config = dict(
    time_shift_ms=50,
    n_mels=40,
    targets=['voice'],
    positions='sincos',
    loss='binary_cross_entropy',
    lr=0.0014,
)
Rows from block 5 of a small sound classifier, named by matrix and row number. Rows with one number belong to one neuron. Each number is 128 + 32 x the weight over its row's rms, rounded and kept within 0 to 255. All counts start at 0. Numbers have three digits each.
After each neuron's rows are labels from the 100 clips, of 14848, where the neuron reaches its highest value: "responds to" is what is common among them. Only what is clearly more common there than usual is listed. The data: short read English sentences (LibriTTS-R). In brackets: how many of the 100.
# fc1: first MLP up (model.blocks.5.ff1.fc1.weight, 256x128), inputs 0-127
# fc2: first MLP down (model.blocks.5.ff1.fc2.weight, 128x256, transposed), outputs 0-127

fc1.86:143116136101189092154182096090162128154146122152120114125105134133135164120101197120138122095087163117095145188131176111152142123174094217151142112119163092120106187102194087151070137163115089082203082161111145134119124138086093163082171100150199100115085132124096142163132136177086146107135141147172130184138127164140102159124069113128175095142108143153112152112174109101194109122111
fc2.86:104122098151164120116121107109146076066172128145112148132101100129139122098164094083162139133144136102074123101098058141109241101146083101127178107136126093120142120142104076117097127116163121145122201136210123132142143131106120119137078183195160148116107124061116125127132123170048147129137136068111128090177175154108204112149108167162131169162135126111134113121133148167106183169149
responds to: voice: female (82)

fc1.59:120148112097122162117070132095165166059136200081160149106110137145165137163089111126103132129173125138165120091084125071121129132066125100090157087160178147150090113122143167124125098139129162165122098047156089156147132147174136102162101076137115126159100138201179137101107134136169167078082121130133094100166134097107111172065086111069086121161119135121176102070149113071159168129140
fc2.59:114106138101065074180074106136115126213118074154088114165111139088075135116113115103139115115118120139116151221146104138117148137098133132190077152142154102098168145146121110133158140171094123119125167148154131157117107131146125161119088143108111129133144137082114094159094109111058048140099119075118127086068121137134085105160137114090173140092073139150106098173124116180042077086172
responds to: voice: male (72)

fc1.131:094139164076170143197076200127164155191123099122110157138205167166109133119118137133090136140109098153105117064078147161131153123152162038125121078112103081118146139125122144124142114070119109150145121122115199092102128179094079157126163121137154139115183127141121132195161094176139210130147104094145131068075086127128113113128139155153131174049124121125114143148126140125142123128167
fc2.131:161118100105071103047072103098102132099090133106148108100120080065169178158129148161183134148092161175137110168181084096144123098140150173126100130142131096101124104139136161094175166156171065130134191175208130078072122110177136112110113129086099114135094116138145137119187166080155114184124149149157128165142204116090140172130089108087137117136150153136152111160124130145152103140153
responds to: voice: male (91)

fc1.170:127114102085134104139118074105224125187152125185094109102132097140197156141142116107127049105119182164110156174106130153165089160134133090098167064120196124101142118123132197139114114095127118143140159117097070143149162090104101104118127150158122116148157113159112104096042146119211121092110110176095123120110139060123110093137091084109094168120072153151105112145138113110124113168130
fc2.170:107118103178085153110125193135028137113077112080164112148079111089041150122149118141148148076132139141111107073138096108077161110119113160126083158130093093122140103140057050117114124163145171118114149150180130157147112131189119158086138092155083120103062125114138108120204124185114111140139130118115157144146102177117189107068102148118138115117133135100108183100089104114151125129106
responds to: voice: male (80)

fc1.108:072135111146163112168156123101117132163142129152099126137176139164159072128152117107148093071090134148113119079172134159125059141146149099123120078114198086141175125160126188128145114054151194159152140073099164141154125107050141139207121143118127149097114121103116114158141102097129136124061093119128151171065173124142105139088140088200099142079146180160161126088181135150141151125120
fc2.108:227170184122129145124088139127143140124164125117094121089059165107149165109109112126132210097136133117134109129107137097126174106113159155168101155130082114084117128139086156089112140169138098133167158196189168121112135173174128117094064104162151092124109111183180136193101111125152098098121141075142131113108114160098105099133094121034125104081116074148134112166083158100089111128114
responds to: voice: male (91)

fc1.37:146099144111129142148138131114187151200140150136077108113182167113145047123167056123138102112076161138128130156122187121127135101167054085126141119134123167077187085167101125146132111100173082145158196111142199142138117139146147102129097166108131139118163113171106176126080113176082168112097134179100086110062108158130099138107116136040137127168131114134117107114173103161104156127139
fc2.37:135153104116128132125057125133088148119159108109173147162037072138152162135106196128158147154164148130153117074141091108097127117103159185178111161120142052141090173144093173127082159174131159132145072177206079129103121119090107091138120063137143109108120127094164123137168077124204152158161128099151146126146114156119155108089128105132143130087142133116140090211080134104102134131160
responds to: voice: male (74)

fc1.254:097128101097137106144127126159133090128098137108150091093155135120177130126075135174145144158133161189070139204140092137130005101122165058066151092100131041167114145101154136096110105130117090112114119137158079084123134188088128151095137101135104157132156124119110058143124123122156086112150115136121148144127133114127098124220116159204096127096134106123106133168185144128125119087118
fc2.254:156115130179133148144128122117147144108107111136169144138107114074073135130182118134073082081128102109151088045109160188141205143124101170160097154127173168148176066124100118120139127075144139110082157094062170114138133092153150098141188140107137127108102118122098158098201114161159123137165145183125134139153074102125135156091161136112138102185117167051129122033104146123146123138135
responds to: voice: male (82)

fc1.125:110148102178098084095089106099096132087155141138152168158062140069061132179159105104146148152121116126116135104073119107151153115171145210135146134119141157133117126087179085125087107135158112116125083128150169137114140128110109155150144119146147091101065146090115170159200135083108132120131122119157168163087231170137142171105109098146161074169145208152177070126166156137127139132123
fc2.125:156122156086200113180198125126149094138156110188031103120140106107156098073090135083141130119097125143112132132143108086114085093107137045154108142108090109146104162129116151125135145121109089125140181131108130130164157152150131105156113140095136136157187118142151160116025164119161112104067121174096127086184072099129127102184141126122097176103095081146107165174096124115111086106100
responds to: voice: female (86)