Weights of a small sound classifier.
Training: adamw at rate 0.0014, batches of 256.
Data: 26041 training examples, 64.9 epochs.
Rows from block 3 of a small sound classifier, named by matrix and row number. Rows with one number belong to one neuron. Each number is 128 + 24 x the weight over its row's rms, rounded and kept within 0 to 255. All counts start at 0. Numbers have three digits each.
After each neuron's rows are labels from the 100 clips, of 14848, where the neuron reaches its highest value: "strongest on" is what is common among them. Only what is clearly more common there than usual is listed. The data: short read English sentences (LibriTTS-R). In brackets: how many of the 100, against the usual share in percent.
# fc1: first MLP up (model.blocks.3.ff1.fc1.weight, 256x128), inputs 0-63
# fc2: first MLP down (model.blocks.3.ff1.fc2.weight, 128x256, transposed), outputs 0-63

fc1.225:144126106143109105134133156133142174129074130136166114142143114101079142152151138159121148129154164146165137116115134102132143137149168134104108137126111074122139151124128145115131125118108180
fc2.225:057129117133090112129150096105157097161113149125138166121100098135155125131126120140104130116061111142118135141123115132173085113135090117128106120147114113116088106133123116152118109137145090
strongest on: voice: male (90 vs 46.2)

fc1.242:099112156118110097137146097129094137138156128144142154132130130146109144135168152094142135170146141093131102159099154139134137132144080147053149122116158115188126139175114144133141116107110154
fc2.242:137141104155142126120146150100156090132116103126128115123156128136110106046079138153101125107139151118137116152183114134098147079116111092144148131137142116063133166099129107116130162150132084
strongest on: voice: female (85 vs 53.8)

fc1.107:148135149078155118158130070143145171113118124135105135149128138146120121135080146118100153136097115185101106138154125164113126127130131144117126165124126114113116127127106159109096103129124126
fc2.107:112128138148098084088135137134145112157130150132121121070121092081117116125173133151177143138082141115157106101154140118099105165142121120134145089140132098129135111136146138118118192132141118
strongest on: the word "i" (43 vs 17.9)

fc1.194:121091123108154105126098120155101164106121111128138113182111151139127162155155101139109122124146162108142135105131112116170113083121092132088104100141121056151073149146111121146106144120139094
fc2.194:101150153109107138112127105114103130178160091104121168141139113151112128120102119150146143102058150153116163131131122132102153164114117117126146188139169105108159153092132121154129144151137112
strongest on: voice: male (72 vs 46.2)

fc1.230:123114104107176098140120109126078133115123110138163099126123157102126144162102125146124121149126122107066094158133157135119118124131124151072117124132148087156106148151080118131097141126123121
fc2.230:114100176118096106140154115126142122109139123103102116129161134166155103107117130143112112105113141121138124080106107102118147094093085108132139137138110139054181147131146160133152133114110119
strongest on: voice: male (97 vs 46.2)

fc1.29:143147101127141167139174130103141121089131100112148136170175129153150119191128133117131137178136122144150099183086133155149099128106095111097150131152157137124129109081114140096167140126140169
fc2.29:156120133165113179101092129148106090171115142133121104121103128113114140076139144153150152148151098134132129145164113152171131198134107133094096160123127103136146147133149110119109095136162142
strongest on: voice: female (95 vs 53.8)

fc1.105:173122118149117090136136159129123138145077122162174120139137122075120126115127155152104116157161175110150120130127134130143105137162139107171106082112096113147113100090160124140112166118115157
fc2.105:079106137138155167138129083089115107106134167085132166117123124126174137108150140152149162072125143165098131109120164094148109122142100133099132156126118167115096129129142144124165137135148098
strongest on: voice: male (93 vs 46.2)

fc1.82:140125089120080116138148135141183121168129177149146127079155111087120103115110160164114113166125112165175131134182113160120167148127138148146152089093100142126139142130171141114175183147151153
fc2.82:112127093176169110113129095151133103083104173128171171130125148130122147130155133135110123120151132130104108143154166127139077125142135129110110135114114100143106080111104140104134142115137172
strongest on: voice: male (96 vs 46.2)

fc1.131:155147137127167104189141090100054138110102095137114125133142144157128120130110087105112131166127110146072129189164109160149088130162121107113134137125157165105108139145120082117116108159146146
fc2.131:131114151137068142103151118121120128149174157098126133107096120143154117099175122160157097147119149117121140098123150149126112141111086117115165103135096121132174148113163127143122147151124138
strongest on: voice: male (88 vs 46.2)

fc1.163:136093112131086113129101133196148102153094159171140112116129131092113148122147165161091132142128166146124131130169147118130106118138104094102135145131120108167154160124125139103146125084136099
fc2.163:118124123132176099144164111157130125120107142102139133127148101125122153135096121128094138090120148169135130109139154140143138140143122156103099137128105043112092080094126146143140130147096177
strongest on: voice: male (83 vs 46.2)

fc1.91:168111133128182093118110128133090139102101134157166136121134118119151143124139115144134143142129109100123101131171174102123136142167152140128118074121132081198099144130107141103085142123095154
fc2.91:079090108128105126175152118100144126128145117126117145096131115109162108118138151145142119045131128120104120125117101103113123110112110106111162148139091153075144122143183163129142125135156102
strongest on: voice: male (75 vs 46.2)

fc1.59:113132120130121117143117131137123155103110138114163113095139119096102149120131173144111157159115165108147142129128140089126079138118116159151083127138069086129116131104109161111144157133169109
fc2.59:159136139150134113129132114115122152077146099128141160158107150160151114133087112140076110141101091113083135139119116083136118131131103150106146150129136131133124104142161101167149102142085101
strongest on: voice: female (96 vs 53.8)

fc1.232:162119103131121145112142119166151137161123157149134114148152129129103121141130123108161132114148141116180138093130105111147115150151103106084114151139169140161128130130138127126135053135110143
fc2.232:113156106129200122152118142118154100127127140150112108112124124097112170139120131123142176093115143096136135132165169121129143129116135158103146078170101127126154125143121106158111162121095110
strongest on: voice: female (89 vs 53.8)

fc1.76:160137142128142164123122160118158183096137150091145106064142090110109129123141155154129088113123180141183131115183151116116129136107113147102131142131092151131170132115156125131170146097115135
fc2.76:109086107143137122153120125146156088158096150147146145134143139137133152138071107172081096119152085114107133155085076143126165100149123117083105150139149085113068095115144099138166096139103102
strongest on: voice: female (82 vs 53.8)

fc1.32:126121136137098151146149149148168119155158181152128095115132128114116136118145158108138112142127139161148154140158130174123159136125135140110227141130158174138130171143161137115170148104128138
fc2.32:104104133115174102134110158135121103072092093164136138132172139115138149109090144142101117128131127114149097109169159160146106143136159133153083137133119134135129146099137130137132161106117131
strongest on: voice: female (81 vs 53.8)

fc1.183:096108139184155132184105134119145168184127088155101101120143105171105104148074124099108139152102104131110143156143089136123162091091109160107144177119168149138119132129104138122128142139155131
fc2.183:117143140131137123116150163167130108133099139118131157125103119093132138139148120200151146093144168114151090149105136117132091141140129076175126133127132096124126153160176129119143098124137118
strongest on: voice: male (75 vs 46.2)

fc1.54:174126143143148100155096121140118161083080169135121105132126175081097151142097153129101124122138130183125128121159137145137081149168128175143101164135131113107152130106151132106096157113132114
fc2.54:091112125129095058172121088117131130144171144146109152098138092168165123142144099116117108146113106122116123101100147106141143106119058083141161118130106148164109088156124143124170103122133153
strongest on: voice: male (99 vs 46.2)

fc1.47:177117144151140167135107145159094125077127104119141097140169140128139139120128153095129113158145116137103134153150139117092116146169128161107125134136164136133113162165149170121121116138120178
fc2.47:067136121160136117130127143089120162078136166143092133132144126151169085123134118155133127117076113108120128148122108155121110126135090092152159112128099161152128104100151110142145164148088094
strongest on: voice: male (81 vs 46.2)

fc1.155:139153094127131116168135124089138125156100120143098103101138136158128123179104171100139091165138133145094130194206097119119126129143097136111127141130164132133098138141101131123120107137145134
fc2.155:147133140136160098137151150143148151138138159119135112096140107109128106068148141177106128142132164088147127133114164162136141141147156127156159108132113141184164124135140079104157129145117140
strongest on: voice: male (86 vs 46.2)

fc1.93:171113142104119119117105124099146142056114165107162103112121124095140158156146119143139136122137177130144107136146150111125096144128162103119115092133088121134133148135136112113130167143103147
fc2.93:128103136134127142140139123140129157219156091153148117145127104146131144135114096105105138130121114145125157083155156161138141148116075150123134192136167128129104121124130120122146084126115126
strongest on: voice: female (83 vs 53.8)

fc1.243:087129130128124104126122135121140144129118127102148113116147165113095149121125119159157143120130153161145123154123165118139136126152162124137124118150097087077128121112167173124122160151143133
fc2.243:138113118135157173156152124102077131158132100129131175127103125145134104112127098131123195128112107130116113149118146144127097130122116135160167158152145181144102109123130143154114098132107128
strongest on: voice: male (90 vs 46.2)

fc1.119:137099134141137111158120157133159168114062135110180115106117116085113140126125148141118125161164119184172134120164123164133135115114115174105104120139121068147145131120102137107111178117123125
fc2.119:091097107135081097129136111096120116149162162155139133128135154141174126132089098168112152119122114113119096138117123103130152120153120078158136182139120126141097091128157158133131078145117148
strongest on: voice: male (94 vs 46.2)

fc1.130:144099110169159110148155137116123150121099094144151132129166128111118148153085154123120121170150125167175123117124125156122142154140093154110100152133150084153153144093105113113118142119109138
fc2.130:115106142143106120101114100073150102111166138142131121117131136141162137129158125165122127079127129106112129140153126108155153132147119095170144157130114142104113097146126152135180119103139109
strongest on: voice: male (92 vs 46.2)

fc1.168:120116106079110097164125168125149138162131135157143130113140120068111130089149147136137135124178152105167147101134112102146126124156128106142126137134112078105148128111132111099109122114161139
fc2.168:098123117151126130106097079073093128128154143135124154140133130165162133153103063140118150097132138128093130143101132095160121162135108145137130122129128124158081141146124150189109151089103127
strongest on: voice: male (88 vs 46.2)

fc1.25:166150174067144103173187107132131110168148121146146143133157121148102115112102131096092160110120141148143118113115148134121170156157108129161154110111114118070089118116157135131132106173115145
fc2.25:111124124168155133106116130089098133092128118181079139108103117123150156096129142155185140171087168095139128122166108107105129124126110105129165122144164079117167132106106128135124134115084110
strongest on: voice: female (86 vs 53.8)

fc1.10:135093141120118149097124153162164141148133084132156108143122073072093105182078099135141111124095153113186141114111142111108136115113140162113084143131122123165162164129096108132179147122154166
fc2.10:133118129115118110110139122132112130132122106155112173158094130174171135189087106128123117096098100143114132139145143140175103157131139093112103167139118096067140129143099108153128066125113158
strongest on: voice: male (93 vs 46.2)

fc1.237:140146115130125139137186107123144111174128122151142125163149084138156146134111165115119118161131136153181141163152111155129214133101129155107171134106109161116112120148157137115168143154100136
fc2.237:142081064183109159117130124125100063109127120104154139122157129142151161111155161166135150155147131142109107074155131126132108135137155099125087121127114063131134146109152161124123132125134151
strongest on: voice: female (96 vs 53.8)

fc1.58:162124132094123107144116121117163156120093121129172111152173110101133145191140129105124119105163147140153100131092172113125115102115110129109092087141082108118115111129115128118158140148136165
fc2.58:181105102144081126125132123100140116126121111125103136127114096141152145139122129140120145141088109117093139118157119150143119113144133125116123195118175144129091124117165075128117071119140125
strongest on: voice: female (82 vs 53.8)

fc1.8:141110115184134101116140167131127171135044120153180104129151088117098151141112157162109161141180151139165118114144132145151123139146115155110087110139098094139131148097103114114120123107130132
fc2.8:082106127138156137133128112074134119142148163125114152114140116151151152142136112159101125076101119134107142186134147119174128129153119084114117159117107142088104112145157112109165089140134105
strongest on: voice: male (84 vs 46.2)

fc1.254:140127102144141111108136103118138160151096148156136107120158134088083105164130171134128119118132105143160120152172167156111098156182171157137163150103106149114128163108123145142127134117141149
fc2.254:105148119153153092143145111133147088101137207093146144071117133153126152110105106157104100138147142124124122143144176076135128147122111121123111097121090126164106119127115111114122145138140157
strongest on: voice: male (76 vs 46.2)

fc1.247:137132110089151105155101142097152173127142140096149115103099135078103152140147159137129137110140146183155130126159120158114110121142152169115139100128112086118160149125107146125099179111172127
fc2.247:107125091094082103125106108152131096155134124138119129129143136161114117144114077119102156151132090113110116160130156105149122094104119136144115160125171178136077090117167127134127118141103140
strongest on: voice: male (80 vs 46.2)

fc1.53:128137166115117075174152150140115116153111134128146136146096092149086147109108140150085179159130135125163137127127102142137160142092167145114114086117095105133108179124126166113132123162111176
fc2.53:115118120134107115171138125120122120110156116105148172167148149170140180142116094186149139141151149165075117152152167139135096122096098083144136153141144142133116119151164140144129140102098117
strongest on: voice: female (81 vs 53.8)

fc1.28:140140104152150128140132107089099125112105096146162123136141121126161150136088187128131160151091141119112134196113112123156083105134103135124118137108159152195126126116144134114155133135129169
fc2.28:093094151153129172097098105151162135103139171099096114097126143148091106097141119160082097112146135111101135099169109162128140154153112139123153142113120150118107183139118121139124191154143111
strongest on: voice: male (73 vs 46.2)

fc1.61:152136121138137138085102148085145133148064121150140101095128115105129101170087166134141123130130111139193114129144164107113113150143168177146092112149098140123151130106131141100128174137125156
fc2.61:119132105123132115176086147146114153098126138137162161105154104152116134158106111140116079140092095109087119132150141133155145149131107102135142143123127166144100095167149129126168093074156162
strongest on: voice: male (97 vs 46.2)

fc1.159:168118129118148111150150121107161154182069138154144142130161087122085119164130158128132148135144106133136122141135134138126167133141141138115144147120157129100118124103143126132172103169115161
fc2.159:136128102163132132147124131111128126148146121130086128113106113142111174097086123165152151129107166114118140074167170124161123119133125131165150147114134128132119159110149129107128137114124100
strongest on: voice: female (86 vs 53.8)

fc1.251:161137108153147129139177104127129143097103152136178132128118134141131137126130122127118116135142155073101143136137136103158113128189121160129061115125145082150059132145169144138082148118119116
fc2.251:074121108114143126181096131111101125145148138163118108128124159121113099116141144142107104110121140163133134118094191139135077131129076110125203130129112165145138140105156135109150140163154135
strongest on: voice: male (80 vs 46.2)

fc1.38:145151123182111122151139139138123134117094144125165137102087167105114140151120158130128114139141123178121124148138156128105105153118169195131125107135156141106155130127144108098128151097119156
fc2.38:117156142079083099156119100121136124132117136114130133169160112116178126109138119175093087152081096120107132131105112114115120079133114084110116125120115173177090106154162144121140150154104117
strongest on: voice: male (94 vs 46.2)