A small sound classifier, trained from scratch.
Model: 5.65M parameters, log mel input, width 128.
Training: adamw at rate 0.0014, 6600 steps, batches of 256, held-out accuracy 96%.
Rows from block 4 of a small sound classifier, named by matrix and row number. Rows with one number belong to one neuron. Each number is 128 + 24 x the weight over its row's rms, rounded and kept within 0 to 255. All counts start at 0. Numbers have three digits each.
After each neuron's rows are labels from the 100 clips, of 14848, where the neuron reaches its highest value: "top examples" is what is common among them. Only what is clearly more common there than usual is listed. The data: short read English sentences (LibriTTS-R). In brackets: how many of the 100.
# fc1: first MLP up (model.blocks.4.ff1.fc1.weight, 256x128), inputs 0-63
# fc2: first MLP down (model.blocks.4.ff1.fc2.weight, 128x256, transposed), outputs 0-63

fc1.187:102114093102143115133149089088164140123097081109138123147130123138109128167119143143158162070108162181132088164112160122132125116100144118127139092141117118087109129155115132108124146153171110
fc2.187:134138110185152159170092175161100139153142129120157122086131089094061134109122108136086128144136130119114163115146122133140126102136117135124102134141145110146141131139096121112095118124141136
top examples: voice: female (83)

fc1.138:098123107125136102131208114115171128187128108113130121154131122089115137170129145139146130126098165141161122156126153122130117121106142114109124167111177088116128121120149149092130129133131122
fc2.138:150153138152186145156048127142117139102161131166157140106132107145141134117127158133072113126138113125113129082118083160119111133147112137152106125131132152137132149127132133137124091146153137
top examples: voice: female (97)

fc1.182:139094123127138138172133159164159136074083108134157147132138131100121144125095104158080120125083153139149132138170098119168137159119130143079120130134101096094141108129112096087158155133115141
fc2.182:107138121139152128065143113155133119205118137110158149105125137163149143147130161102142173099185142138121115142142137085113141144169172080109099158103111134172065141121160126141132116124124146
top examples: voice: male (83)

fc1.93:164100144185137142101119117150165136073090139118125100116127120074118158090126129103095121172129135126099160103137120122096121094137122099073112153124129102158155143127137142132102148108117117
fc2.93:101080145110094085105146115117117110150145131113125148138124154164146128148114145125180142075124111099139109131130115079119179153113102129155154135110076120121084142134114100132148106118146140
top examples: voice: male (88)

fc1.170:149145134157140156135102156156168147136134157123107124144131115093137110098137128081122127175127092123161149157126137129135056136145120103116138164100173153175136128090150104122136082169114124
fc2.170:095161150131110115142124077124112111113126139145142130134140104157169116146124111135145107098132152123135099134116136133140208126115120129134108078134104178106078120167138118140141138104171158
top examples: voice: male (72)

fc1.175:105096139143171116152189115123181135149134080121135144134131101078141111168097153154124143124118130132142124114140153097167167096112146121108115132135137125130115130160143131105126116171128120
fc2.175:132126121148180127126083141114139136153126146137175118095151120152096110114138181099063144134124126133145116143151108157131055131153172135144125168130128142141127147157160111124122137100138123
top examples: voice: female (84)

fc1.149:151131121186076097124086140165124131126118148143116128100152118102097125075083120115106092111079156133188121108174139156125127122132146120069133123127128098166170128128123105108129147088140144
fc2.149:116134128099173150137150098102138121136133141150106120109109145190216120128143153120139157156145131141114097186130144107150129149136125108097153177114085137125086148122172120133129116158109110
top examples: voice: male (96)

fc1.121:181129132125195106112127132137172132124175152138122104141128085070149128102094141113130153163085133099131164109180126173140144125137114111096126139128148136114122122110149137149135128123125137
fc2.121:108151185147162128147131146095108129119113138152115099124126114160115116135184120112150121073158165111141115083112159111133104142137130105155117124118113167153139103156132138153109124093154103
top examples: voice: male (79)

fc1.233:090136121181148123124090100146144124095168131136126113115094089117138104116099128110141091138115084102145158126140112152122066157170123098097134106093192152151140133148180121116104099136108155
fc2.233:104149142108098113151136106112136129127150130133117141152158191122140104123147090135192127112114154105152121141132136102138196128115090161148163148131089145132139129169104111117149137124129095
top examples: voice: male (73)

fc1.122:103134162112116125127175086106117121154145084122115147166117125158099145177135121127133172107154146159106089111122141095142135152102126099126133149152150073153103120156142129134133132161141150
fc2.122:156097085128122117137117160158122151122088112119151115092139104111110127098151142130116141130146117151171139130115098116142113098115133140107146104165119118127161146128119131116099141115126118
top examples: voice: female (87)

fc1.9:130107101138138136175161108140134093112141085122139142121117107101146135136159164144097121161094111138113138099149142120102189139137116127132124144109180083104116106122155136126134143133110087
fc2.9:126138084176169122144058132149154136140108142113130098119120158112102126100129118127116141120161124172154106085090058107106085100136138124127109146123116105123124133127108142130078120122137136
top examples: voice: female (86)

fc1.25:140112133114201107121162096079149138113129108143135114116135136116183099118137137107163123136144148137126137122143108115135130173136152087139151150126165087137096158116161151123077154129133079
fc2.25:115093160141099146137113154121104138098144157132153102119132101079032111114145098144131099081108140099125118117171134128111102070120109158128111106136120117114147103124095110130118115117143122
top examples: voice: male (80)

fc1.53:077102102164118106169152132087194129129151096158115151100152124117157161142120147135116099166131109136163132091138154130143121160122100113101147096144147105134109090099165113098137104147104140
fc2.53:178172129117196089122107102089118145101107154145130118145140166119154144114085124105130144112118148125134125136143073095111155133117160141168110132137148174171138171125114124125140110138123097
top examples: voice: male (85)